config = dict(
    model='encoder-decoder audio transcriber',
    vocab_size=32,
    encoder_arch='gmlp',
    encoder_norm='layernorm',
    encoder_mlp_ratio=4,
    decoder_norm_position='post',
    decoder_head_dim=32,
    decoder_inner_norm=False,
    decoder_cross_attention_every=2,
    l1_shrink=0.01,
    epochs=48.3,
    warmup_steps=1180,
)
Rows from block 2 of the audio encoder of a small encoder-decoder audio transcriber, named by matrix and row number. Rows with one number belong to one neuron. Each number is 50 + 12 x the weight over its row's rms, rounded and kept within 0 to 99. All counts start at 0.
Before each neuron's rows are labels from the 100 clips, of 14976, where the neuron reaches its largest size: "responds to" is what is common among them. Only what is clearly more common there than usual is listed. The data: read English sentences (LibriTTS-R).
# u: gMLP up (value half) (encoder.blocks.2.mixer.u.weight, 512x256), inputs 172-255
# v: gMLP up (gate half) (encoder.blocks.2.mixer.v.weight, 512x256), inputs 172-255
# out: gMLP down (encoder.blocks.2.mixer.out.weight, 256x512, transposed), outputs 172-255

responds to: the word "you"
u.112:49 53 53 51 45 46 64 45 36 74 19 49 54 59 67 69 48 33 48 66 73 51 39 48 74 51 36 50 67 45 42 47 46 97 63 48 53 42 28 46 47 51 61 58 49 51 51 55 40 62 49 50 49 54 49 48 55 40 73 18 27 45 74 51 56 35 54 76 26 47 43 58 48 56 85 52 43 46 49 49 47 49 28 46
v.112:48 35 70 36 54 55 48 35 53 50 68 72 51 55 49 51 53 86 50 68 44 50 33 53 45 30 50 50 52 43 34 47 52 51 15 51 70 40 52 42 34 40 41 26 46 52 45 41 44 47 13 40 50 55 43 48 74 53 61 46 63 46 39 36 42 50 72 50 50 74 46 16 37 50 50 11 40 52 49 64 50 18 18 52
out.112:74 49 42 50 58 52 57 38 12 57 41 61 36 49 53 40 48 42 56 52 44 50 46 51 28 60 34 84 47 42 42 50 49 51 46 50 50 18 52 58 51 27 44 38 57 78 52 89 49 70 45 29 53 45 50 10 44 35 62 51 57 53 50 45 51 36 51 41 55 45 32 55 63 69 55 50 52 49 34 48 59 52 68 50

responds to: the word "was"
u.432:56 50 56 50 76 51 46 50 50 68 52 32 51 76 50 49 42 23 61 51 68 51 51 52 90 64 42 11 51 50 44 48 57 51 50 32 48 45 50 48 53 54 45 56 54 50 45 46 46 53 54 92 50 69 51 43 59 51 46 48 45 57 77 62 31 58 57 50 48 40 52 53 49 52 50 56 79 49 48 50 52 32 49 36
v.432:56 44 44 38 37 60 44 63 44 46 48 71 48 50 45 66 47 55 44 68 72 50 46 53 51 50 46 52 36 55 40 68 50 29 36 49 65 62 59 28 50 49 55 50 38 51 53 47 51 62 30 38 20 49 54 66 49 56 70 53 50 49 68 38 53 50 43 66 31 78 50 50 48 52 51 28 16 72 44 54 41 37 42 48
out.432:66 51 27 52 49 64 69 45 34 48 41 54 50 54 47 52 44 42 76 56 50 70 74 85 53 53 35 54 45 57 24 49 57 54 61 50 49 48 52 65 49 42 34 41 75 43 81 52 45 55 49 58 50 50 67 52 78 47 65 33 46 49 85 47 51 47 51 52 57 37 54 42 54 34 67 28 55 53 51 47 53 52 43 60

responds to: the word "was"
u.252:57 51 60 60 45 50 77 50 48 44 52 51 69 74 43 59 59 49 61 60 71 59 25 52 82 54 49 48 47 27 49 50 51 60 49 47 37 53 47 47 47 56 49 44 49 50 64 52 29 61 38 51 27 23 48 54 55 28 57 55 47 51 67 47 51 39 51 75 43 42 51 51 48 50 53 49 34 51 52 51 46 69 51 49
v.252:48 69 51 42 51 48 49 63 27 67 54 48 51 47 63 75 48 39 40 58 52 52 45 55 57 50 50 48 83 53 51 28 43 30 40 41 51 46 51 40 51 31 51 33 30 90 40 51 51 50 45 49 51 64 41 44 55 50 47 53 45 45 50 21 46 53 63 51 51 48 54 50 07 46 50 62 49 47 49 50 62 14 41 65
out.252:70 36 64 78 67 41 34 23 42 49 43 59 47 28 68 42 43 43 51 23 48 51 49 80 25 43 50 47 50 33 45 51 39 66 63 57 49 47 52 46 49 50 43 55 52 50 59 54 63 49 76 40 42 60 26 46 57 50 67 51 63 50 50 66 34 14 49 53 66 64 44 48 47 57 56 42 50 53 50 45 57 44 81 36

responds to: the word "said"
u.34:41 51 25 51 48 48 52 35 50 49 55 52 54 66 42 51 48 48 55 65 60 52 51 39 51 51 48 49 50 49 47 61 49 48 60 49 84 42 50 51 50 42 52 54 50 49 54 41 50 51 51 51 56 50 43 54 46 29 53 44 64 50 49 23 35 50 49 52 59 61 90 50 50 50 52 53 50 46 81 48 43 59 68 46
v.34:36 89 41 55 51 51 50 46 67 40 43 52 72 44 52 53 54 38 49 45 46 52 49 46 30 51 51 50 50 51 51 41 45 36 55 48 32 60 46 48 16 50 80 49 61 51 38 50 62 51 71 58 51 49 30 52 55 48 50 64 40 53 50 54 49 48 55 51 39 55 49 56 47 51 49 51 49 21 74 48 87 55 68 26
out.34:07 34 47 50 39 57 39 49 71 50 49 50 56 50 55 38 28 50 55 49 43 51 53 49 50 27 56 65 82 62 48 49 50 50 50 50 55 48 51 49 50 52 92 44 15 39 49 49 53 62 51 54 52 41 04 50 51 52 42 71 52 49 45 49 58 60 28 47 73 58 55 47 53 50 19 54 47 49 46 65 57 49 44 48

responds to: the word "i"
u.472:58 51 48 49 49 64 50 41 50 49 49 51 54 71 53 46 36 40 49 59 52 46 41 45 53 56 35 11 47 48 00 39 51 90 48 49 67 46 47 55 48 53 50 50 97 44 49 50 50 51 47 97 43 48 48 50 50 68 46 54 53 47 47 55 46 49 55 50 60 17 50 50 52 63 48 38 48 50 53 12 49 50 49 60
v.472:78 52 44 76 44 40 58 45 46 48 48 48 22 45 49 51 49 05 74 50 57 50 49 50 48 46 48 50 58 51 37 50 65 22 48 50 66 37 38 43 32 52 86 85 50 48 54 28 54 50 50 40 54 49 39 54 37 48 52 41 49 50 53 32 41 48 28 50 47 61 56 21 54 51 60 83 47 59 43 46 60 61 48 60
out.472:49 47 55 53 56 51 48 20 51 75 53 55 53 00 49 03 48 18 19 30 49 36 48 43 53 50 56 60 69 59 44 31 60 84 52 27 40 51 44 52 48 35 50 49 81 63 50 55 38 10 53 50 49 65 51 32 54 68 51 59 46 47 50 59 39 47 75 36 74 54 48 69 49 41 49 49 48 53 48 10 40 50 76 50

responds to: the word "he"
u.68:47 47 45 58 53 51 72 48 58 78 54 52 69 47 32 50 28 49 78 50 50 76 43 50 84 51 48 52 54 58 52 49 75 48 40 47 55 58 21 49 40 48 51 47 61 54 44 34 48 61 47 43 55 41 52 68 53 40 50 40 49 51 58 33 40 49 54 54 50 31 50 44 56 47 61 44 75 36 47 50 61 53 46 49
v.68:69 57 57 57 51 66 32 99 38 46 44 60 50 37 49 50 60 51 33 25 48 48 30 52 58 49 49 48 55 49 50 52 57 50 37 36 48 52 49 17 42 27 19 26 51 39 50 51 50 50 34 52 47 59 57 64 56 49 23 47 48 45 69 59 51 47 39 57 45 60 42 57 57 50 44 47 51 66 44 53 35 44 50 55
out.68:50 50 50 46 55 48 61 55 50 42 47 63 41 49 50 58 54 71 28 41 43 59 52 50 47 43 54 49 50 42 52 47 47 58 52 52 58 42 59 46 46 32 40 50 69 50 49 46 46 49 47 55 57 03 45 48 50 64 50 17 66 50 36 52 60 41 47 61 50 37 76 50 54 37 51 49 51 42 64 42 42 49 53 74

responds to: the word "i"
u.477:51 54 48 64 44 51 60 39 49 45 50 67 45 49 32 58 51 50 72 52 53 71 41 48 44 61 30 47 30 51 41 47 51 52 66 49 85 66 44 67 52 61 65 60 54 67 51 19 41 55 56 49 42 49 55 50 37 56 52 45 50 49 28 56 65 79 25 58 47 60 48 41 48 54 50 53 56 60 50 54 52 39 36 43
v.477:31 66 49 47 63 47 45 39 49 44 49 43 43 47 30 50 52 69 49 44 47 50 59 23 56 61 49 47 52 54 52 95 68 31 28 51 48 49 49 52 51 50 50 52 61 13 67 55 50 47 59 26 51 51 49 40 49 21 39 37 61 19 47 54 38 59 42 49 52 58 67 45 49 64 47 65 58 34 49 50 67 58 50 52
out.477:51 84 46 34 51 53 46 59 38 71 51 52 69 33 51 56 54 56 37 69 48 50 65 44 44 49 63 40 62 46 53 67 45 51 60 49 43 47 62 49 52 50 74 67 27 50 24 65 51 54 62 54 47 52 52 54 45 52 52 31 30 51 39 28 43 27 50 53 70 39 56 49 59 50 33 51 57 49 51 48 28 50 47 46

responds to: the word "and"
u.504:48 76 72 53 51 78 52 69 49 54 42 51 46 49 72 99 55 47 54 48 50 71 51 48 47 42 25 20 56 50 57 47 51 48 51 55 49 48 60 38 52 50 74 48 45 47 43 34 49 99 48 57 38 46 58 33 49 54 48 50 52 39 41 33 34 50 47 55 49 51 50 48 46 51 51 52 54 50 49 50 50 49 50 63
v.504:51 23 50 48 59 70 52 22 54 49 44 45 84 54 32 49 23 50 62 83 51 44 56 34 49 52 50 53 68 68 45 68 54 52 56 65 51 56 32 42 29 38 49 50 39 40 35 32 58 42 49 53 46 40 51 60 26 44 67 41 58 60 85 31 48 42 32 51 50 48 29 47 56 48 73 51 46 38 52 50 28 51 24 45
out.504:50 51 57 59 38 52 50 62 29 49 60 31 55 50 83 49 21 77 51 54 49 51 51 51 50 29 48 53 46 30 52 49 45 54 48 51 64 50 50 54 51 49 41 69 18 45 16 51 51 54 44 41 31 40 43 74 56 51 71 71 62 46 39 55 58 75 49 44 52 48 33 59 50 50 49 48 69 44 38 50 47 51 34 48

responds to: voice: male
u.124:46 56 45 47 08 48 77 50 51 75 45 49 44 57 47 69 52 37 52 49 52 54 47 43 72 51 44 47 52 53 50 55 74 58 50 42 56 56 12 45 58 61 51 58 51 48 48 49 11 54 50 54 17 51 54 55 52 37 59 51 23 44 77 60 54 56 37 73 28 43 49 49 53 50 67 47 41 56 50 42 49 49 49 42
v.124:51 50 50 49 50 40 27 46 48 51 55 28 32 37 55 49 48 49 32 48 38 50 73 63 43 49 63 50 61 49 42 50 47 47 51 54 38 49 56 61 56 57 43 51 34 54 48 64 48 33 55 39 46 49 48 49 49 52 47 50 48 72 43 79 54 59 66 49 51 44 53 80 49 56 48 77 76 62 34 50 38 51 74 52
out.124:59 43 51 27 80 40 40 37 45 51 59 53 50 47 61 28 50 50 25 51 51 46 55 65 51 49 62 47 50 49 49 50 35 49 51 49 50 42 55 37 50 50 50 38 55 43 52 49 74 36 51 56 51 40 45 50 50 43 50 56 60 50 53 42 32 36 49 08 65 52 57 51 46 50 51 50 49 49 50 57 77 50 50 74

responds to: the word "not"
u.475:47 43 44 50 52 43 50 50 49 49 42 35 57 67 42 57 20 56 50 87 46 66 65 27 68 62 26 34 32 48 54 54 50 66 52 52 53 52 50 46 49 50 59 55 31 20 54 53 26 46 53 50 47 50 49 51 40 45 50 48 52 54 50 49 58 59 41 49 27 46 50 55 49 53 55 48 50 40 49 37 49 63 54 49
v.475:42 50 65 21 00 49 48 52 30 52 47 24 61 53 50 48 50 69 59 50 29 52 45 49 64 49 52 35 49 53 68 53 45 56 19 64 51 40 51 45 55 58 59 50 50 48 51 50 51 48 43 47 46 48 21 37 51 38 60 50 46 53 49 51 50 62 52 53 48 69 46 39 52 54 55 47 32 44 50 52 59 52 00 45
out.475:44 48 50 43 53 01 45 45 51 48 50 67 48 36 40 49 50 67 53 56 52 49 51 49 53 58 49 38 40 59 49 46 69 52 55 52 60 50 65 50 70 48 68 47 46 69 50 61 47 13 70 57 47 52 53 58 16 54 54 26 50 55 46 50 58 50 37 44 34 47 46 55 55 61 42 45 50 34 52 50 50 41 51 67

responds to: voice: female
u.61:53 54 51 55 47 74 60 42 42 41 47 36 67 50 48 58 67 52 44 49 24 80 50 49 58 49 01 45 33 27 54 41 51 57 58 53 51 52 60 51 42 50 50 50 53 47 63 44 52 52 51 52 57 54 63 57 69 54 42 50 38 46 76 47 50 49 70 73 35 51 63 55 54 51 54 50 61 43 65 50 64 55 22 48
v.61:19 50 51 24 40 52 48 48 76 47 60 47 64 41 42 49 37 62 45 48 55 50 48 46 51 51 50 50 77 51 45 18 51 50 44 51 54 40 42 65 45 50 51 55 46 51 52 56 50 33 30 49 45 48 43 46 30 51 47 51 54 53 58 68 38 29 43 46 66 48 25 66 50 51 48 49 62 49 49 58 49 56 50 53
out.61:77 59 65 86 50 44 94 47 36 49 43 50 59 46 56 49 48 51 17 49 51 43 55 56 50 55 49 51 50 49 50 63 50 52 62 50 58 50 50 43 57 46 28 47 49 49 60 62 75 24 49 16 51 76 71 56 49 29 51 50 48 52 51 43 69 46 43 76 49 55 56 49 17 50 46 50 52 51 48 33 49 53 55 36

responds to: the word "he"
u.12:48 51 53 50 44 58 58 52 53 92 48 40 36 51 49 50 48 67 59 46 54 37 43 85 65 43 50 38 39 52 55 49 58 46 35 55 45 51 41 44 19 39 44 42 60 62 45 53 44 58 49 50 45 57 49 44 59 53 50 29 49 63 58 50 30 47 92 47 50 23 51 46 60 52 51 39 50 35 34 58 58 58 46 57
v.12:55 49 61 57 51 85 51 99 50 58 38 49 38 50 52 50 44 47 41 39 50 44 14 48 51 32 51 52 37 67 85 71 52 50 51 49 60 51 49 28 52 48 51 47 21 46 49 37 48 59 51 50 77 49 54 65 47 48 46 44 51 49 70 54 51 24 51 52 62 51 50 30 42 64 42 37 45 50 48 52 47 57 29 62
out.12:48 51 33 53 35 49 57 51 39 50 52 67 50 47 50 48 34 53 32 48 82 52 49 52 70 51 57 47 58 36 51 39 52 49 57 39 50 51 42 77 52 52 41 50 61 51 48 52 50 27 49 37 53 37 55 36 50 68 48 61 70 50 40 77 50 53 52 67 17 47 55 44 68 23 74 50 27 56 55 50 66 54 51 50

responds to: the word "her"
u.190:52 50 50 50 52 44 50 60 48 50 50 50 49 47 34 53 51 57 54 50 50 64 46 50 46 49 50 05 19 60 50 52 59 37 54 48 60 70 42 43 50 49 57 26 75 47 48 50 32 53 32 52 40 33 60 52 59 13 43 50 51 51 51 53 50 32 33 49 46 42 56 43 53 44 48 49 50 50 50 51 66 69 55 41
v.190:42 51 45 53 47 49 52 49 64 47 51 69 57 47 33 40 26 57 52 44 41 53 60 54 43 59 29 45 53 71 49 51 58 45 68 50 81 81 43 48 46 47 36 48 95 31 55 49 39 85 45 66 51 47 53 72 50 55 30 52 54 51 54 66 49 47 42 64 52 48 50 42 58 63 35 55 41 65 56 51 59 60 57 49
out.190:43 53 47 50 82 45 66 54 45 52 48 53 51 30 44 52 32 45 67 50 53 53 83 41 62 50 73 49 70 42 45 45 58 49 56 56 63 76 49 47 53 52 48 16 82 60 51 52 59 51 29 68 49 51 47 57 50 72 20 48 86 39 67 50 56 47 51 51 42 83 65 47 45 49 36 44 25 47 54 45 50 23 51 43

responds to: the word "he"; the word "she"; the word "was"
u.1:52 24 49 53 58 66 65 50 49 48 47 49 49 46 50 49 27 36 51 61 54 53 70 57 45 41 47 00 60 46 52 53 50 51 60 48 52 13 50 50 50 52 46 15 35 57 31 34 34 55 49 54 55 50 59 49 57 54 53 43 28 64 50 41 24 38 48 56 49 65 52 42 51 51 51 47 48 50 49 50 49 49 49 31
v.1:49 49 50 49 60 66 52 48 49 50 50 54 50 60 55 49 50 44 50 79 52 49 32 53 54 52 46 62 51 50 13 44 77 48 34 52 66 47 44 51 14 49 63 65 36 56 51 32 62 50 52 50 51 51 47 53 43 49 55 48 61 51 55 20 54 24 51 50 52 53 33 50 32 45 58 46 41 49 47 48 49 36 50 52
out.1:48 49 67 23 45 25 51 46 38 51 46 49 63 47 48 32 49 71 51 59 56 52 53 44 52 54 60 50 38 50 49 68 62 58 64 50 51 46 46 46 56 52 80 45 50 70 15 51 56 41 57 52 46 50 59 48 72 64 49 45 47 55 48 63 40 48 54 49 78 50 78 52 65 46 49 49 64 58 55 50 17 47 52 59

responds to: the word "she"
u.398:50 31 46 48 30 53 54 51 51 71 49 80 54 51 37 53 55 46 50 46 50 57 49 71 55 50 37 52 51 46 16 17 48 48 46 54 38 22 34 57 26 75 50 75 52 49 49 37 34 49 41 51 65 60 34 50 71 48 50 36 47 51 51 59 48 50 64 58 45 39 40 55 49 52 52 12 46 50 49 21 56 21 25 44
v.398:66 20 42 50 79 55 50 50 44 41 38 83 50 66 57 53 10 54 54 15 53 51 62 51 76 49 54 56 50 63 34 41 62 43 52 77 52 51 54 49 44 49 44 58 47 46 50 50 49 58 40 52 64 31 50 47 49 43 48 48 61 74 57 48 48 48 51 51 50 56 29 52 55 55 48 50 25 36 29 55 50 49 19 25
out.398:50 38 52 49 56 49 31 64 47 43 38 49 62 42 49 46 61 52 37 24 52 50 50 65 75 42 74 49 42 49 57 51 34 57 22 27 49 47 51 57 41 55 52 59 39 50 44 50 49 57 47 18 53 43 44 47 63 50 49 52 50 63 41 47 49 65 81 50 47 50 71 49 93 44 47 50 47 55 42 55 65 50 31 64

responds to: the word "and"
u.429:61 79 48 50 70 56 48 57 55 64 49 68 55 56 70 87 44 62 61 46 66 66 62 31 51 50 02 50 65 51 50 53 20 50 48 47 32 50 51 49 49 51 60 50 50 50 47 50 50 49 58 76 49 44 23 53 32 52 53 50 52 37 54 09 38 52 48 50 33 45 52 60 57 55 50 54 50 27 47 67 51 45 68 20
v.429:56 70 49 39 62 53 56 52 55 71 63 41 72 70 65 49 69 44 46 50 50 50 34 49 58 43 45 50 60 42 21 35 49 29 36 55 48 62 36 49 40 25 38 41 39 48 44 52 58 69 50 47 22 50 36 62 50 54 60 52 54 07 67 52 56 38 27 49 50 57 52 51 38 50 51 63 50 50 52 62 55 51 64 47
out.429:50 62 49 53 71 52 45 59 54 36 51 28 46 52 50 51 48 50 55 15 68 49 67 50 50 45 53 49 49 50 50 30 35 42 22 28 48 73 63 50 55 50 41 54 01 50 46 50 59 52 49 56 43 13 49 58 29 71 40 45 44 62 42 49 71 92 39 41 44 38 50 58 51 50 43 49 53 43 36 48 48 49 49 51

responds to: the word "think"
u.323:28 34 55 52 50 50 44 41 50 45 53 47 30 52 52 61 46 54 71 73 46 60 73 35 49 87 42 48 19 44 52 58 51 54 52 50 53 56 52 13 51 52 49 46 41 51 63 50 36 49 43 57 45 50 67 50 38 53 34 52 54 51 38 50 58 58 45 49 50 45 50 64 48 77 58 49 59 50 57 48 50 69 48 48
v.323:48 30 73 66 47 61 47 59 50 53 45 50 41 48 50 52 52 44 63 49 53 63 49 49 48 50 48 47 53 53 51 51 53 50 26 32 41 59 50 31 32 44 56 47 51 59 50 46 43 51 50 64 36 49 89 54 54 38 29 62 37 50 82 48 69 44 45 50 39 14 53 68 54 48 77 47 63 47 52 38 47 67 50 48
out.323:39 39 49 49 51 39 58 60 50 17 51 43 35 50 50 51 43 50 91 50 52 48 64 52 55 61 49 50 49 48 39 49 50 49 63 50 52 55 50 50 65 50 46 52 50 47 48 51 62 51 54 49 35 20 49 52 49 96 49 62 65 55 47 62 55 48 51 50 40 51 47 49 38 49 32 55 69 55 40 46 46 70 77 50

responds to: the word "not"
u.442:50 35 57 52 43 44 50 46 49 56 48 48 49 81 50 58 51 43 58 78 78 79 50 51 51 68 38 45 38 54 43 42 52 64 51 55 55 51 23 43 50 48 60 31 08 26 54 45 39 66 52 46 38 45 42 50 51 63 68 30 55 42 95 57 51 29 49 51 49 43 52 48 53 50 88 53 62 63 50 49 84 52 36 51
v.442:50 49 48 44 52 50 50 52 40 51 51 90 42 56 70 49 51 68 43 51 50 41 52 51 51 57 74 66 47 27 51 56 54 48 49 82 55 71 43 37 34 50 46 60 49 54 61 41 51 49 45 52 78 33 48 58 31 55 48 71 61 56 57 38 53 47 40 49 39 71 40 63 50 48 53 44 60 50 50 49 50 46 38 50
out.442:44 25 58 18 57 57 50 46 56 40 45 40 44 56 44 66 53 55 35 62 46 61 69 42 53 51 43 37 42 51 83 49 50 44 34 54 49 50 64 50 25 24 48 49 54 47 35 43 55 52 38 36 52 50 30 49 33 49 41 53 72 56 50 43 44 56 48 62 60 50 49 52 54 65 66 63 57 50 58 49 48 49 49 58

responds to: voice: male
u.329:61 62 42 75 39 46 49 38 31 48 27 50 68 49 48 41 40 59 50 48 33 62 39 50 71 63 49 46 32 37 25 54 60 62 56 56 47 58 50 53 54 68 57 53 56 52 61 45 29 41 42 59 39 44 57 46 53 50 60 48 32 65 91 50 50 54 66 52 49 48 36 87 59 49 70 49 59 49 58 48 50 54 49 21
v.329:51 47 46 53 49 53 45 56 62 45 54 50 33 41 50 49 46 58 50 46 49 59 42 43 48 41 56 49 46 51 56 64 29 49 56 48 67 51 49 41 61 30 34 21 55 50 51 50 50 54 53 49 53 36 68 49 52 48 50 46 59 46 48 30 50 49 56 61 24 39 97 22 49 39 50 24 57 38 50 70 38 49 47 53
out.329:62 52 33 45 65 29 28 47 59 70 60 50 52 53 57 89 39 64 51 53 50 62 68 50 47 55 37 50 43 51 50 40 52 41 47 60 57 36 49 50 31 43 49 51 42 49 48 65 68 42 49 50 07 54 32 44 32 48 60 53 64 66 51 29 55 44 50 51 49 40 40 54 50 52 26 51 52 47 52 56 48 44 51 34

responds to: the word "had"
u.183:61 76 50 43 50 52 57 52 50 66 49 50 50 66 48 55 60 43 47 51 50 45 49 62 50 48 52 51 43 50 40 44 42 59 50 65 48 48 50 47 48 51 54 47 59 43 45 52 21 48 52 62 58 67 16 65 51 08 50 19 23 61 56 47 46 26 50 50 41 49 55 42 53 35 53 50 50 59 52 46 54 43 50 43
v.183:71 50 72 45 68 35 37 27 56 72 51 51 50 52 87 45 52 34 52 49 47 45 68 53 67 45 52 61 50 43 45 54 32 38 57 45 34 45 60 24 51 48 53 46 55 48 51 56 49 30 48 52 52 49 42 49 55 41 50 50 25 72 48 46 42 51 63 38 51 54 61 53 43 06 42 47 52 48 54 48 52 50 44 49
out.183:46 49 64 49 55 57 49 65 49 75 51 63 50 39 66 50 45 53 51 49 53 43 44 50 53 41 99 86 61 25 56 50 49 49 23 49 53 48 60 51 49 35 43 49 53 58 47 49 51 51 47 30 09 50 34 58 52 32 50 50 55 94 51 30 50 27 57 48 56 75 66 46 49 53 35 10 49 60 41 38 50 41 40 56

responds to: the word "you"
u.394:74 49 47 50 52 51 59 50 46 71 45 53 46 69 41 52 51 64 53 59 44 62 50 54 50 54 50 50 49 56 50 49 56 42 39 54 47 54 00 37 50 39 50 64 59 52 49 51 44 50 49 43 55 73 49 49 52 31 65 29 60 73 55 49 44 47 63 50 48 35 80 48 49 35 67 33 63 48 49 49 63 45 49 45
v.394:77 52 49 62 43 45 49 39 59 27 51 44 57 60 57 47 52 51 48 28 51 49 50 50 89 52 48 46 48 52 47 50 50 45 51 51 51 62 53 56 49 58 50 19 42 50 54 49 52 47 59 50 55 74 37 75 63 49 52 50 41 48 50 49 43 69 63 48 24 31 41 45 57 46 26 33 08 35 59 51 56 36 38 44
out.394:47 63 54 49 52 48 46 62 54 72 54 45 62 48 52 59 51 49 72 42 49 49 25 63 38 42 76 66 52 50 81 51 41 46 40 48 49 49 50 29 28 41 54 49 11 51 23 33 74 34 48 41 31 49 54 39 50 53 18 79 64 76 51 37 55 45 51 14 75 54 54 11 42 55 49 46 50 40 22 49 60 47 41 48

responds to: the word "she"
u.179:42 43 49 47 51 50 47 52 30 52 49 50 50 49 52 55 36 46 82 29 61 54 50 51 50 55 56 41 56 39 52 49 40 68 60 55 35 45 38 78 51 54 54 58 50 54 43 39 36 49 39 51 58 52 35 69 62 48 62 49 46 61 48 57 47 54 75 51 51 68 48 49 53 68 56 32 53 60 44 59 48 23 37 32
v.179:55 49 45 52 59 84 41 99 61 49 50 54 49 51 53 55 25 54 47 33 59 52 50 55 58 47 49 50 41 54 49 57 50 50 50 45 51 76 54 35 50 53 51 48 50 46 48 50 30 60 48 40 42 24 53 50 50 52 45 67 56 65 37 56 49 50 45 50 42 67 59 57 62 48 38 51 56 60 42 50 51 50 53 38
out.179:46 45 35 46 46 51 53 21 49 21 50 46 57 53 62 52 57 54 48 57 52 14 57 32 48 37 55 42 46 46 51 49 46 71 49 54 44 49 48 42 73 48 55 36 49 50 39 74 40 80 51 45 46 48 49 46 43 41 59 51 33 74 66 44 51 50 48 68 49 61 65 48 50 46 48 47 49 50 61 52 58 53 51 44

responds to: the word "said"
u.304:45 49 47 50 40 43 69 57 48 68 28 44 48 51 40 73 45 46 56 48 79 50 48 50 69 62 58 53 56 51 72 39 42 50 44 39 50 46 17 32 52 58 51 62 57 42 53 44 44 51 45 49 55 64 59 57 63 26 50 44 37 71 51 53 61 54 48 77 38 33 49 50 50 46 68 48 54 49 49 47 46 63 53 17
v.304:49 43 46 47 60 92 50 45 50 48 49 63 73 59 52 55 26 52 36 84 50 48 40 51 43 49 51 51 50 50 19 57 43 49 46 22 73 55 53 38 36 26 38 47 37 50 38 49 58 68 43 48 50 50 61 56 58 55 54 50 58 46 51 19 50 25 37 52 50 68 50 36 43 32 50 19 47 60 44 58 39 34 53 49
out.304:50 39 48 51 52 93 52 49 52 63 44 77 40 49 49 44 34 26 50 14 55 84 50 53 40 50 28 59 67 79 46 47 45 50 50 25 54 49 64 51 50 24 46 40 48 50 51 78 31 58 43 55 52 45 52 24 51 64 51 42 51 50 47 43 49 58 41 29 68 42 19 48 52 53 48 41 56 50 39 48 56 46 50 59

responds to: the word "but"
u.446:50 48 80 48 50 55 64 64 52 86 47 62 65 50 56 57 32 48 81 40 76 54 50 50 49 50 50 29 49 49 51 46 61 37 60 50 53 49 33 52 50 25 40 58 77 69 50 48 32 50 50 47 49 38 49 51 50 56 49 47 61 39 62 52 39 65 49 48 50 50 65 48 48 52 89 65 53 48 49 47 43 50 50 42
v.446:48 38 52 50 48 63 55 50 43 36 55 65 52 48 47 58 59 49 49 49 53 45 43 23 58 45 61 72 55 50 54 48 51 50 42 48 37 46 51 50 61 45 46 47 51 31 41 56 49 67 47 51 79 50 49 56 46 50 56 47 49 55 61 52 51 30 39 51 50 47 15 44 49 21 55 36 31 44 53 48 22 64 67 52
out.446:56 22 52 58 50 47 62 54 51 50 42 43 50 50 48 52 51 51 58 37 47 99 48 52 48 40 20 53 41 54 52 58 43 54 42 40 48 44 49 55 65 39 50 21 51 54 60 52 38 69 57 45 50 58 52 64 46 46 27 47 46 49 40 48 67 51 33 47 53 53 48 48 53 52 52 71 34 50 33 46 56 50 51 55

responds to: voice: female; the word "he"; the word "his"
u.5:50 50 51 51 74 48 77 51 65 50 54 66 65 78 54 58 60 40 66 29 42 52 47 53 93 45 38 48 51 24 34 39 49 39 37 51 46 30 51 42 53 51 56 58 59 45 51 49 39 51 53 45 52 51 52 52 69 49 64 57 35 49 49 27 33 48 50 53 48 45 53 47 46 51 43 44 52 56 49 15 53 59 53 51
v.5:65 52 45 45 51 49 33 46 77 53 68 29 42 50 50 53 63 55 50 52 46 53 68 50 49 48 43 47 53 59 34 55 56 54 50 50 56 84 44 61 54 52 45 46 38 81 54 51 42 45 46 58 46 62 45 43 48 58 50 50 60 51 57 51 36 41 55 49 48 33 51 50 29 55 47 35 54 49 40 48 52 28 52 51
out.5:47 41 58 97 53 44 54 48 47 50 41 46 36 80 49 66 50 63 50 47 38 42 50 52 35 52 61 50 50 50 64 39 54 41 47 50 50 50 35 45 53 51 47 26 62 68 50 51 61 53 79 46 50 51 65 12 48 54 50 55 48 48 41 39 50 34 53 23 54 55 47 37 50 51 47 57 48 51 44 47 51 63 33 55